A small image classifier, trained from scratch.
Training: 11000 steps, held-out accuracy 90%.
Rows from block 10 of a small image classifier, named by matrix and row number. Rows with one number belong to one neuron. Each number is 128 + 24 x the weight over its row's rms, rounded and kept within 0 to 255. All counts start at 0.
After each neuron's rows are labels from the 100 images, of 14848, where the neuron reaches its highest value: "top examples" is what is common among them. Only what is clearly more common there than usual is listed. The data: retinal OCT scans (Kermany 2017).
# fc1: MLP up (model.blocks.10.mlp.fc1.weight, 384x192), inputs 0-95
# fc2: MLP down (model.blocks.10.mlp.fc2.weight, 192x384, transposed), outputs 0-95

fc1.318 [137 127 109 137 129 146 129 123 123 100  96 133 173 117 129 131 144  91  80 115 117 142 131 154 153 122 153 110 111 118  79 121 117 159 140 151  72 126 174 139 141 120  82  78 153 135 103 131 125 140 150 127 142 133 163 144 126  98 161 119 139 121 107  96 179 153 122 131 127 138 165  95 103 161 124 130 151 148 125 146 139 183 142 112 168 137  94 111 112  92 118 161  93  87 142 140]
fc2.318 [155 110 131 149 123 108  95 124  97 138 146 117 127 145 105 111 124 105 134 166 131 134 107 143 111  99 186 143 145 140 151 118 139 111 127 121 141 112 134 177 133 141 143 114 119 145 136 145 130 134 134 132 116 139 148 159 134 115 185 128 129 100 135 122 124 170 116  75 120 151  85 147 107 124  93 117  92 127 122 130 108 128 152 103 110 125 126 163 113 109 117 103 102  94 116 147]
top examples: finding: choroidal neovascularization

fc1.58 [110 126 169 138 127 128 135  90 130 143  90 121 145 154  97 107 174 133 119 153 143 104 113 140 121 160 153 123  99 144 127 143 140  97 123 102 184 160 148 170 139 128 137 130 123 148 115 134 138 113 166  91 141 121 182  99 178  86 169 161  90 123 111 114 102 110 146 172 155 146  97 129  96 153 126 112 120 142 111 131 140 135 135 117  71 149 161 125 135 145 104 122 114 134 130 131]
fc2.58 [ 93 128 145 159 128 133 147  95  96 134 143 154 114 130 100 103 117 130 105 149 163 108  83 133 132 142 106 135 116  93 121  90 143  89 116  85 138 101 113 115 141 111 138  88 127 110 107  67 141 128 125 143 184 120 117 141 121 125 148  77 179 116 103 142  98 143 115  84 107 119 199 158 108 128 162 131 113 152 121 162 101 145 130 124 150 120 128 146 127 133 116 178 115 158 151 142]
top examples: finding: choroidal neovascularization

fc1.100 [104 147  79 133 102 148 168 134  86 104 139 157  77 154 144 115 148 141 131 191 113 135 118 125 114 110 110 111 128  98 135 112 111  92 152 147 155 159 118 160  99 142 123 123 166 126 170 106 123 137 121 140 136 145 123  99 118 145 123 118 100 112 169 121 105 103 168 133  91 122 113 123 150  95 118 110 107 108 151 103 138  76 154 176  94 127 191 130 170 129 137 115 113 147 139 139]
fc2.100 [121 143 104 164 100 133 119 125 157 140 123 107 106 141 169  95 125 144 161 117 148  92 133 149 158 135 140 119 144 174 133 132 129 121 188 155 144 131 164 122 154 119 108 123 143 144 115 155 118 181 151 149 108 131 110 137 142 134 158 137 103 113 138 140 141 186 148 149 108 113 110 114 143 114  97 177 108 125 153 142 100 125 154 108 138 131 102 140 101 104 162 138 104 127 110 104]
top examples: finding: diabetic macular edema

fc1.134 [ 91 125 145 146 162 128 130  77 150 158 126 111 144 181 147 109 153 121 124 151  99 114 119  99 145 124 138  99 113 118 106 117 121 120 179 138 137 128 149 131 115 146 148  81 136 112 140 132 109 110 129 121  85 134 116 121 160 149 115 111 180 136 166 141 142 163 100 125 109 157 135 108 151 129 136 120  87 160  97 120 145 165 103 130 152 141  94 116 122 172 108 127 144 136 119 164]
fc2.134 [125 125 106 123 132 116 143 121  86 146 121 155 137 184 114 115 122 145 146  95 118 156 141 118 113 102 133 114 120 136 130 125 143 158 125 131 143 135 144 141 172  95 161 174 120 177  98 142 120 105 139 111  89 171 128 122 107  98 112 164 106 119 113 134 178 111  88  88 149 121 134 177 105 117  97  99 107 114 122 126 119 142 143  93 182 100 110 148 113 171 129 166 153 158 122 110]
top examples: finding: choroidal neovascularization

fc1.287 [157 135 111 129 119 132 156 128 121 137 121 107 131 124 115 118 139 124 163 132  63 118 105 146 114 103 131 195 139 124 146 127 163 149 133 170 107 118 148 153 126 115 157  93 156 133  94  91 102 142 141 157 123 116 118 103 112 128 136 142 152 150 115 169 144 155  91 147 131 126 142  92 189 116 186 154 123 164 146 153 112  76  62 150 132 117 140 165 120 147 115 134 138 131 101 110]
fc2.287 [151 135 131 136 111 139 148 132 111 123 148 141 128 189 108 144 127 125 142 120 201 174 201 124 137 142  81 116 148 117 139 137 129 141 163 112  98 142 155 143 130 165 113 113 168  61  92 144 182 111 147 142 146 123  96 147 144 154 129 107 127 126 114 103 142 116 128 157 108 148 132 118 131 132 138 136  91 144 127  95 158 115  87 150 130 172 101 118 117 121 104 122 162  96 164 136]
top examples: finding: diabetic macular edema

fc1.331 [133 138 121  94 100  95 118 190 110 112 119 157 151 152 126 130  78 147 187 141  96 166 110 152 132 130 126 126 102 144 150 105 100  97 126 184 155 114 117 152 164 152 129 100 140 138 112 112 120 126 147 118 111 110 145 163 167 149 112 169 129 152  80 120 156 146 131 110 110 100 148  98 115 106 112 117 156 174 124 120 191 130 100  91 152 104 124 132 114 122 109 106 135 106 119 127]
fc2.331 [112 119 119 109 125 162 141 132  76 136  96 165 141 196 145 104  60 116 127  91 113  99 171 136 125 122 136 139 120 130 128 144  97 131  92 134 147 152 134  95  75 139 132  98 130 114 221 153 164 126 110 132 142 124 112 153 144 140 123 101 143 100 165 111 115 104 104 137 153 141 146 113 116  96 116 138  91 137 136 136 144 133 105 113 143 127 112 125 136 118  84 110 165 124 102 120]
top examples: finding: choroidal neovascularization

fc1.188 [103 109 132 143 144 147 142 180 143 110 163 123  97 119 116 162  77 127 145 112 136 125 158 152 136 146 146 104 140 193 143 109 124 110 144 135 144 151 145 125 132 102 111 114 160 144 136 150 136 169 104 130  89 156 177 114 137 154 143 139 112 134 174 145 164 118 110 158  89 139 123 142 177 136 125 120 104 119 134 150 137 101 113 130 159 129  98 145 131 138 126  99  80 161 158 179]
fc2.188 [116 111 106 109 157 129 155 147 122 149 132 118 143 115 129 103 142 152 164 117 180 101 169 107 136 103 146 150 125 141 110 158 148 156 136 144 111 146 120 129 140 124 112 173 168  97 157  92 153 161  97 155 144 117 149 184 145 101 172 141 158 104  86 135 136 103 133  85 141 111 146 155 166 100 159 172 118 146 133 114 129 131 140  86 111 112 115 146 116  91 142 143 143 117 113 111]
top examples: finding: diabetic macular edema

fc1.258 [143 109 125 148 175 107 131 132 122 144  96 110 103 114 129 140 170 126 144 115 103 107 104 103 119 115 109 127 112 157 152 167 108 132 113 103 145 117  87 119  79 135 165 112 147 116 170 140 119 123 126  99 130 128 127 141 104 139 129 138 184 158  80 135 159 135  97 125 149 143 170  81 134 175  89 115 146 128 137  99  70 120 121 136 163 143 141 139 114 142  78 142 146 133 106 145]
fc2.258 [145 107 145 134 124 116 101 145 144 127 106 105 132 151 159 102 109 139 129 162 132 103 129 119 159 150  99 177 107 174 150 159 139 104 174 149 129 124 141 138 109 114 122 129  93 114  74 151 128  87 123 128  82  98 122 138 121 122 109 128  89 116 143 149 153 117 133 122 112  97 133 145 163 105 122 113 144 116 107 116 122 146 145 119 116 139 118 101 129 141 135 121 160 126  90 106]
top examples: finding: diabetic macular edema

fc1.29 [107 119 118  93 123 125 172 123 100 143 175 102 104 115  85 172 115 128 149 182 108 132 128 112 135 165 140 149 130 118 129 122 122 127 116 155 115  78 147 147 118 125 135 138 105 139 116 118  97 137 112 137 162 133 138 165 167 103 112 126 160 173 143 121 135  88 125 151 140 118 162 141 147 101 128 151 146 133 150  97 120 161  71 134 115 136 142 129 137 140 100 113 132 123  99 151]
fc2.29 [ 89 128 163 135  82 108  97 106 133 144 165 111 126 187 101 129 106 134 121 106 155 132  94 127 103 159 102 104 121 145 156 124 137 150 123 127 120 118  98 135 131  85 138 142 134 143 138 142 101  82 133 127 150 135 128 113  91 147 117  88 171 138 136 157 180 166 151 158 115 132 153 151 137 120 114 113  90 147 115 141 151 112 126 131 113 134 134  93 128  86 118 129 169 120  95 149]
top examples: finding: diabetic macular edema

fc1.340 [110 143 173 116 125 149  94 155 126 133  96 155 148 121 115 122 176 148 138 161 119  90 130 131 130 119 101 158 123 127 113 145 100 108 168 167 172  91 113 156 129 127 142 161 134 173 131 115 142 122 126 120 120 142 104 144 129 148 125 150 145 115 178 118  87 129  96 122 169  93 141 135 169 141 147  74 148 166 117 105 130 168 138 102 112 125 144 103 113 139 123 133 117 129 117 138]
fc2.340 [104 130 148 127 103 121 151 134 105 100 143 119 131 102 170 120 143  76 117  84 134 105 101 132 122 130 129 134 107 170 171 104 138  87 144 128 133 126 120 124 111  89 132 112 131 141 157 121 151 114 125 112 141 157 111  85 146 170 133 123  90 109 116 142 137  84 126 137 123 127 101 121 135 132 158 118 125 118 109 134  72 137  90 116  78 155 121  95 144 163 176 171 119 117 134 132]
top examples: finding: diabetic macular edema

fc1.136 [122 143 149 134 142 163 143 139 137 118 176 128 170 135 109 126 120 133 152 130 152 148 105 156 131  92 107 132 133  98  93 105 122 120 117 140 127  90 116 164 134 130 118 145 165  72 126 133 128 124  97 129  98 125 125 106 119 108 141 102 151 162 160 123 108 105 131 164 109  90 168  66  80 114 108 141 123 127 109 144 133 105 140 185 111 116 133 133 128 114 120 108 116 125 148 147]
fc2.136 [140  99 157 125 115 108 151 150 109 113  76 132 123 149 118 140  99  77 145 146 123 119 109 138 150 136 117 116 124 126 160 119 129 146 111 173  98 139 129 123 142 119 124 165 123 137 106 140  86 114  91 146 163  84 154 122 109 166  87 181 147 142 161 163  96 113 135 108 128  97 130 120 126 104 189 120 116 144 131 100 130  70 127 108 129 121 157 199 152 126 136 129 106  97 128 116]
top examples: finding: choroidal neovascularization

fc1.335 [161 129 103 106 160 121 132 172 132 122 147 131 151 128  93 138 133 130 147 143 107 113  97 116 139 111 158 126 161 185 142 132 151 110 138  42 120 134 104 124 129 110 141  99 131 148 132 150 120 147 140  54 108 134 109 123 133 120 108  68 144 159 139 133 103 152 163  95 112 119 123 119 141 132 136 121 127 168 164  87 162 116 122 130 154 142 150  91 132 119 119 123 126 115 102 124]
fc2.335 [144 105  98 144 106 137 131 125 126 128 140 154 128 109 134 124 190 165 134 176 160 148  85 155 114 153 173 110 123 163 145 111 143 133 122 137 126 153 138  85  99 101 176 151 173 119 168  88 128  99 115  70 133  99 150  93 126  91 148  90 146 168 135 128 135 112 123 101 116 124 109 146 140  94 158 129 172 123 134 164  68 122 113 104 136 136 100 151 118 133 144 140 116 103 125 119]
top examples: finding: diabetic macular edema

fc1.325 [164 125 118 126 127 112 121  86  90 149  65 110 139 187 142 117 118 130 125 151 130 149 105 161 150 124 148  92 161 157 123 117 116 118 150 140 116 142 117 141  54 145 120 115 104 123 147 125 133 142 108  93 100 140 183 150 137  99 126 145 109 122 144  92 126  94 112 133 163  99 139 128 146 170  69 121 128 140 128 148 109 102  97  76 149 127 132 112 146 130 114 135 161 119 154 133]
fc2.325 [161 125 119 104 110 127 144 144 135 124  61 169 121 143 122 118 108  93 152 108 181 146 131 132 130 141 161 126 123 132  94 135 134 157 149 139 140 147 154 177 154 135 137 117  74  81  87 115 147 133 158 116 174 135  72 130 140 168 116 136 105 108 118  93 132 130 159 113 158 119 140  80 122 130 151  96 106 133 121 172 107 123 146 123  96  78 122 172 147 148 137 163  79 133 133 105]
top examples: finding: choroidal neovascularization

fc1.210 [140 101 136  99  84 148 116 139 138 140 111 134 156 129 144 108 109 119 109 153 115 153 134 102 100 111 123 124 129 179 127 121 165 157 123  94 121 102  94 176 149 118 110 125 160 101 162 110 161 162 128 122 185 180 115  98 155 126 106 150 121 129  99 143 156 111 164 110 152  98 183 127  78 109  97 139 156 127 106 154 188 105 101  93 115 107 140 169 133 147 111 122 132 124 137 137]
fc2.210 [118 117 148 123 112 130 103 130 139 137 129 119 140 159 166 151 134 148  83 144 139 134 146 139 136  97  92 147 134 108  96 130 111 122 167 161 103 130 104 113 117 144  88 110 148 123 132 106  57  83 143 113 128 164 187 125 149 145 111 116  59 144 176 155 150 101 123 144  97 132 138 176 125 173 135 138 139 151 128 122 105 157 120  96 157 112 103 149 139 103 111  99 117 100 154 122]
top examples: finding: choroidal neovascularization; finding: diabetic macular edema

fc1.231 [119 169 101 104 155 153 120  86 101 135 108 110  91 142 128 131 109  92 120 128 145 102 113 134 116 139  83 134 120 116 156 123 136 136 136 111 152 120 127 129 132  75 137 149 104 123 147 144 124 120 147 140 127 138 178 120 179  76 117 106 148  85 145 102 143  93 146 120  54 114 143 104 118 115 158 175 135 139 119 122 127 139 109 166 174  97  96 130 104 142 103 107 151 105 106 169]
fc2.231 [ 97 120 151 127  91 135 134 131 116 141 105 127  91 166 159 163 122 171 123  83 178 146 129 122 119 100 142 146 141 140  69 140 115 120 154 163 150  98 149 137 157 110 142 152 138 125 107 131 146 149 111 146 123 156 108  89 160  93 138 122 161 106 127 118 107 124 165 103 120  91 140 119 123 113 111  85 170 118 152 141 179 107 140 116 100 130 137 129 125 156 129 146 152 120 104 136]
top examples: finding: diabetic macular edema