{"dataset": "retinal OCT scans (Kermany 2017)", "targets": ["finding"], "activation": "gelu", "fused_qkv": true, "bias": "all", "parallel_block": true, "init": "trunc_normal_002", "eps": 1e-08, "epochs": 57.2}
Rows from block 3, named by matrix and row number. Rows with one number belong to one attention dimension. Each number is 128 + 24 x the weight over its row's rms, rounded and kept within 0 to 255. All counts start at 0. Numbers have three digits each. After the name is the row's rms in percent of the matrix's.
# v: attention query, key and value (stacked) (model.blocks.3.attn.qkv.weight, 576x192, the v third), inputs 48-95
# proj: attention output (model.blocks.3.attn.proj.weight, 192x192, transposed), outputs 48-95
v.44 099:175126133146113133122091144096128146097185154123101148101144146121113094100080121131122112132114146138126107098129116125132140149131139155134132
v.45 105:131139109127173121126169133158165104157102081094144139139114126157119098151110093153106132134197156207103108145137162158090133120129146135134157
v.46 108:141104117129099153122091117153158138117144180091159112106110130097122122094130158151137101098131125102113079134114085112125140120112133150217153
v.47 087:095130181098192103134146112094097150142147120112118132110113116118106121089113123112126111139132108090138128100129111142110151130115122142098112
v.48 086:141113173137115115110148146143177120103112146126162180126092138201136157163157146122100132103146139134159148104091120143141162109145120086105160
v.49 087:140109121123145104144151111121154145114086143105130129150102146084114124160109119193098163098106144123148134131154120131138117117108181107144141
v.50 084:127151119091154119123145135106128114178114114103134159141131159137098134118161120085161121094152076128121152111129183098116123107126149141066131
v.51 096:116118114138073116138148179090120172081113115178167175086135152103142159154123139123121161115135134149129162145182116129124134143109108122100163
v.52 106:102125150132157091125080119118125134147118134116118125128094090119121160161148090088097175120138162103097111183137124099121112133131138118121133
v.53 091:089183137115142075133078148158122125137135133141108176106132124143114164151128136138096136161110136092092155139145121131138144098108116108154129
v.54 091:107125144129157100106117112139148106085105080132137109149102107118127133114093084157152098148115107185128127129119130142127108138116109114168140
v.55 096:117128108137104113123171132109152136127139131140128145131124126128087197142154136136096128152117100074100132128148079162130145166133108067121113
v.56 087:119129104098179137117155126068115109178107093119089163149146137162120099118137105122137126167150150092092133104074138119195101116114140177104132
v.57 080:098186160136148149088110138097147119118133142157123144112101142101111155123163141146140157129125157076077142173161117126104133170133143156147117
v.58 093:113136151117117156118095156144134138096125104145092117130138142099134125158129138162141100135135128081061145104089172135167152129111151133117113
v.59 089:150061106136095115097141153128107147137098208109137069135112089110150127149110144162170143080114143144137121131148119100134140168119103134149095
v.60 089:147087123143152141121111120130142136151110115124137136099123090130112126160128136146132131164164095080135184152109087118147114155133155140167127
v.61 092:157099158169125093129133162107152160143114140134118155166102145148110159143140141108089096106139171145149133097113139148097121141122106140063135
v.62 082:119081118164116121171105101143160128141111172164101117159171103110160129122134162151101141154129121155128141119107134137116140115130112097142120
v.63 078:144155190121127123117108157125095145123148113137117105105169126167146102126154092108110138141147104106141145137134132111138145124140110114160136
v.64 096:140187138129107106166129119187118117118116111113123096126108123105122140139117117123166110104190108132108153138131169140118125138156133130096115
v.65 089:115153141149161084126104131137136151123121135120142146100130144099122142132112177155156141145090132130100102146125129145126162111157100114146119
v.66 096:111106210140175113055108091139126125143132127147128138140122113121149149111136093105107127105146133142138122141154111137089121141128085146117128
v.67 082:129102136095117129104136135097118144096140129127117115107131144093158129124152082164132146109131112150103135098147131147104177155124136088120147
v.68 093:121145207134126115116110127137153122136165092093069130139109098099137179092143150141112140114101118129144124132129108122088159138110099143074157
v.69 089:167162121150163146097174104130158108108125142151112121114130140109122107140134133104094120162135142136101140135134079114103088109135103104141099
v.70 090:097091171143137130138161151120144074145101093120141126118122157111119123160151131122098112105141124155104088144106120161125106091140154108168105
v.71 093:157093096170065121119169133150143146132196129152121118153189090107135143131109145126140130135149122100163143098118106125154138145088136090101125
v.72 107:091080136123084150160159134119126152128137136135155098125125097137157161098103128128118105134102113122093153135148145126129135127105110173156141
v.73 095:144128131167157145123109097102123130155129154108140165177109142109152133102106186151136139151103181129098104130141117136094097100136112124100113
v.74 094:135136078135127118124185114117116134127152142117154152111118177146126121114155122139106135095125147097137096095122125136082175119124135134093115
v.75 102:128120164142172147181149089144141110120094143123145095123087148144136111099136110172129126087107125121164134105123158129092082128126113130158145
v.76 087:111115139119135112130175152126142123124128089134135115140144128118149110103104159107131131180154101142135144123082123156137102081111115097127122
v.77 093:107118130179121124115120106148128126184127130142115149096135138090109107111112140182154154158127185123207101148133146146119154129161136150176155
v.78 094:124125128140144154101137129126143113118174132135160145106108119151157152131132121114143120126115115099100149140157107135105120153130122119120112
v.79 097:129144124148140120118173141121173104172161132132095136140168119158107148105151122091139132131159105158133123200106121130112169149118157127107141
v.80 095:127136125161130117139141144134162132134125170127160084139104090087133126141066118127147186145191109176163110160153160086121101160152104106128129
v.81 083:138123155111127145102142117187112095126103139111142130095129176112131146121158146109126138114118144090083103135134113090131097117162139087134121
v.82 089:114108140156165088113159148100102147091168148126128124099125107167144104115171084141121119153123080153125126108136105137155129114117131119139134
v.83 088:173118119117127142131126131089119133138125141102114100082144108106147070116130097088140126099158150097144163101118165108056109099120126168089111
v.84 091:152104100083118078126112116155090139150113144162091124154102154133111097142151115138131122138134108115139075111097166090112129123093156076132127
v.85 100:125139141138089154133158127104072126135142079120102131157105138134117093120103115153128120147112139101103137154078132097125142121111112188149114
v.86 094:138136108090109116135112109136110145176095126091095170134121133128139137165156119132139149148100132097104121067100109129120122158134155078102150
v.87 098:123153108090101118116101174147120179144137113141153133104138119127167136149132079083115148137147094104119138048122156098167119104153092082127132
v.88 086:103142133134124111138108122162117111131089099151140167156151138139125123163156130154133125107089148058087137128158103114131090100179136135124110
v.89 094:103134161147116119151177124113146059147152115147158150141121140130106104056133115118167084155127149094156160128106083189128100112095159129128145
v.90 101:089107154128131123110139122134097136126134121130114107144079130118120113150110116159136124182127180149114107152142119153147153146176098136171197
v.91 099:128111135114149153111136140140144154113135133130107139116122126113109125127116145161094114158143165136155092066130126106091146116121132160109103
v.92 096:158154138143148181130136113177124100096117138179131163135122136145124122147137134137134127155105116159053133180160130152136132121156093123133130
v.93 102:123123149145144134156165115158155120136160172116156131117121121141149174114164107057066144102130118108123090151115152128102118115132129136114147
v.94 093:149112091118077096087117133073124129140150139152121126167127117112116162099145130139110138139106127129132124123136131119119114128120138139084143
v.95 095:124182130138084141153148137153138148100157110111170180158171108165100116124107096115158154121157150165158117099138160135102098113116103110128156
v.96 104:152131080103096134063103179118106106101176129131094089145098074152112130105160117121132133113139148116124147117136146138130131133145107138135159
v.97 105:141139121161087158087091117123069119128118150137139155113123159120128138172149138133131156152113125118118122098136153115130147099125126113168121
v.98 092:146108164106118083143136143193108124175112112131137139104103144123114121131146097137129113072120157088155112116153170083136118102080126139127130
v.99 086:127131093166151111121110077112110152133114112151166130129163149123140104123092142146136082122156136163162128153095154180146141152156112118086081
v.100 097:127097129115148098141136134166175138071116130122103108127146148116088148107109128166102109132173132142148089142122154097140135099106105165097110
v.101 090:112108163162076123124176126153084110116118116143156129089110167099125141106113109109109161161152122126152127138129127132099136111149129089125112
v.102 105:150141094134155142103117160087104139131118109109149114138127148130168118154142142124122150141115135120095131100102125155119143107118093127113114
proj.44 104:133129124120152108146179099170136101139122100135203112133103140111141119171101103134139106112110087102157173105134134156133134127137151145094129
proj.45 106:095132142108087087141113169135131167112155130142091144150135105146149085100140165119112117121129164120155148145135101128170130111133101138160130
proj.46 111:116091091133098140166118141111130159094108129146099142117141161095131157181130130121141154121109136138088156122138148161110127124160133102140119
proj.47 095:087097095116101110131113145134139129121136140106102097129114156126143157156115152117184157118164122126084146146101148092099109141112126143083177
proj.48 083:129173128157111180126108135134107128128130156122105121128118098137111164108092104120141078130098091159124123132132162125137114103127108128092147
proj.49 098:127154105141132099117147102117115123128129140142108130122159141120125121082083116129132113153089174130199146118133086136090101110171125112158118
proj.50 088:148171137140111090093129112109154166086149140134145125131116110168133106177090119142111171114131165116121103166144070101139110140135092151116072
proj.51 098:124137140131107164119134127142137131147123114118144128132133122142123124105156108109096063141148107121109139096106068095129153150092168115205118
proj.52 116:134089107155145095162163166134120140136130157139087128141150131145184136133096113116148109176170105158152169130114127119178141125156140103135147
proj.53 094:148106127131115117124203096073149130163133116114099136156130106113104162167156128106122127141150154111097178106112146122106147154177110118132120
proj.54 087:151103143129093108111130135104129166124152134162114185125157166143141145138148157129117141123151125082144111125121115106124172134186118114154126
proj.55 105:119102158132140125112148118110139121191152111096135130084129103193131147138105120111113097140130124173109133186146128116163143139139125162135097
proj.56 089:146093092131085108120101095146165124071135156138123140146111140094137154117131122108106122067162117095114139118137117157120133129135105109131105
proj.57 092:155090141137123117160161142103098138127119155098099141163116077139118124117121129129132094119124140156166114171108141087154141158147147174101076
proj.58 101:155113087130137081121118104124118082143088145112121121123142108149092128182145139109152129095101098156102081162099112163171154124103149068109147
proj.59 095:134114144121117137086098134105096157139144123145150092161148193083156113127096174139153068151149123163119119116150151113123087099158179124143131
proj.60 097:153098139158119125095132141095164113155107126158124124131099194158104137118160146118159112120127105155127113102103097156117121119141153167108065
proj.61 096:104118093126097135127089137125127142108119119150140095124152121142209132138120120098086118108148105132090121111120153094126135114130151131125169
proj.62 086:095158124148135169157087126122142127147142129137148157123162136135121113121123172105156110120133073117102123138158105144105106128128149138189108
proj.63 079:126123141111108139148131088135169137140109122142123119182114125127121142098089161120087107141127141143123146114140121156163082146161110079107127
proj.64 101:100124080150118131102133152114139102096123112154146110095182120133150126173135111114162173136130176135114141167125142125105169138114123103099182
proj.65 087:134156159123116137152115140102128121130104110123134183118185077146133127153145101128113091139096114104125111128091137133161147148175117108135122
proj.66 102:101144156110095122129085110101105134143130150166160125103145139119150142100113129141141192142141128073127123102104180086152092110126121087110158
proj.67 086:124122128075143121107146120110094143106141164098140159116154070130070108128123188122131148156105124141158063134148174127140115088169168107151154
proj.68 099:109118137101138163156101160150083116141095142150095162102173101156106112107135125072119139183112134121137087167124172119152096136110119095120143
proj.69 090:119150124104147161115122095135155109102138132088159163129139126102109152128128135133092154159121143114102128135140204126132141125142115122143191
proj.70 102:179180147173130097153102152120154127171121194139089142100162133145150130100119115118090114172138145093127130157087188107112153149139130133186152
proj.71 103:144134097123115145136149155133147139097128097123165130133106133175084115103156108127119097089144086187123127112143101107129111117090105152106135
proj.72 113:121128134153130117123135139154084149153130143124128117135142147150137106144089121109105166117168087138138142147113135114079097138133138152156091
proj.73 095:143136122126162170148063111159174119123143113142136128113086113146137109125160124113137139119126125103133097147132126115153159142099069163126142
proj.74 100:112111127085164142111137172097118156092143122119097171154118076110130122110096097129099080098109129149127118161164148134165143130123179105143129
proj.75 107:143100076100132120115112123176083108120096113110116114131156088131119117157118105099077163141154115159138164119136126153084127123124104130134144
proj.76 089:086150135109163148135096108138084117147142137085133168113139136111073113107132136149097133102112083106123097157094124135139154149093162158154117
proj.77 097:094131145125172127144160092142109141131093151128117074143117151103128101127110137132148067126103113145113160109122135154108122114086157130087177
proj.78 097:122142145105149155116123164174113137091121165154115108129089111117085081131139178150095147150115123119155099122135149128136169134137122128054162
proj.79 095:130100115177095161098171200174140124091165118104113165128135148156109142119169121095127142120108132147082148136175153130119105121107156110146125
proj.80 090:077168158168129147098109129173100138098103140125169094138152177138156139114146101152096126093119136110113131109122110151079129151111143137093198
proj.81 091:139152120134137146142098136051151158102160161149108120151137105120119136174106098097152141149148126151155155148138141130166113122138097099153131
proj.82 099:115054124107115127110148070118167147154132095126133178148120142149115129123134121152116135116160117153146135132130129138106097156151087104140096
proj.83 087:174135104133142141165127169161130145117126140148154108132101161146120123181073160111126129141108094115139120161103118128125128140152121099146160
proj.84 100:089106110135115154109169133132175146101140107114127135137102154156164115133146150144100095098154172115105122153154121115096117135126139093143139
proj.85 099:125132160102133172120118109142113105130127143132144139128086134110131129097130153114087144096091129074069118148091138148099115135111143116162131
proj.86 090:134146118125108081121176192112179128111140128117091119141141104125158151084112175120113096188132141090138115155145130093151188128174090116151144
proj.87 088:113140146128172148150106143104188126134148111150141142122119112150129098126098150122089057107153101111136148121119079136166145131098160150173148
proj.88 094:135134101124163114102151108058171153127114147141115102109122121121122095129121112110131100103107165131094150148115146096115165126105114139117161
proj.89 093:152135172085156149112121112121160143141142142105120073114121151129084150135107097156086152138139130135108164171160136112140166113070101162126144
proj.90 098:127105128169091135152122149150128112133124126140133172139138148148159126146129125173151101176124118097135115118127099142126118125108137099146150
proj.91 101:105108115121124105146091134101120156115131162126130123122112123137145142129094103111149158128121075156158132175148139116113158108166132153151146
proj.92 097:147123100109151107128129122108137100097108139073124161143141109103114109129125087128088126093142132159151157168107148156180116133124122096163102
proj.93 105:111154097140127140157135114153120127154145125117100153117133101143111102138135057125100160070111169118150139148105142112141103146093132144107128
proj.94 097:108107158122158093139147137127138130140174088130174114082150148116132130119130139121124157117141148113099127085124115131156114109121136127122121
proj.95 090:116109118118148142118146113132101138135131159092142098116160093109141170175124059152134113109129111157106145140132123093135100131091108121157046
proj.96 098:148179108118139139183084130151165153130135164097159113115121109126160128092102126132095101148096103162142132149132136170162111112106127149111060
proj.97 106:100143094161115093101140160088103166104107096154196118092153104135187103107114102126119089152129114117173118132123092168112147153165188130141112
proj.98 095:173119165145119109132144107113110122103130158139130140174161082117100155132113125147092111112144138098149135142140160118111106146133161125139170
proj.99 093:131123103112119144136106121172107099168143123140107151147092133159100156100147122120111131120123149165170118105142095142085143122118160118127092
proj.100 099:113108124133111126177113158136090110114139124096127099124125126119071097167116123146155116139100143101083149099123170148140057117121083131107102
proj.101 089:103120120108151124092119132094149177067108168097100124122149152128105118124163122122119137100138167103142096157110132135176156136129180134145128
proj.102 103:103078154105085126150123113149104163145107094107114119119111148121133121165172157141130122137123116107168120171131133166148056118146119082131155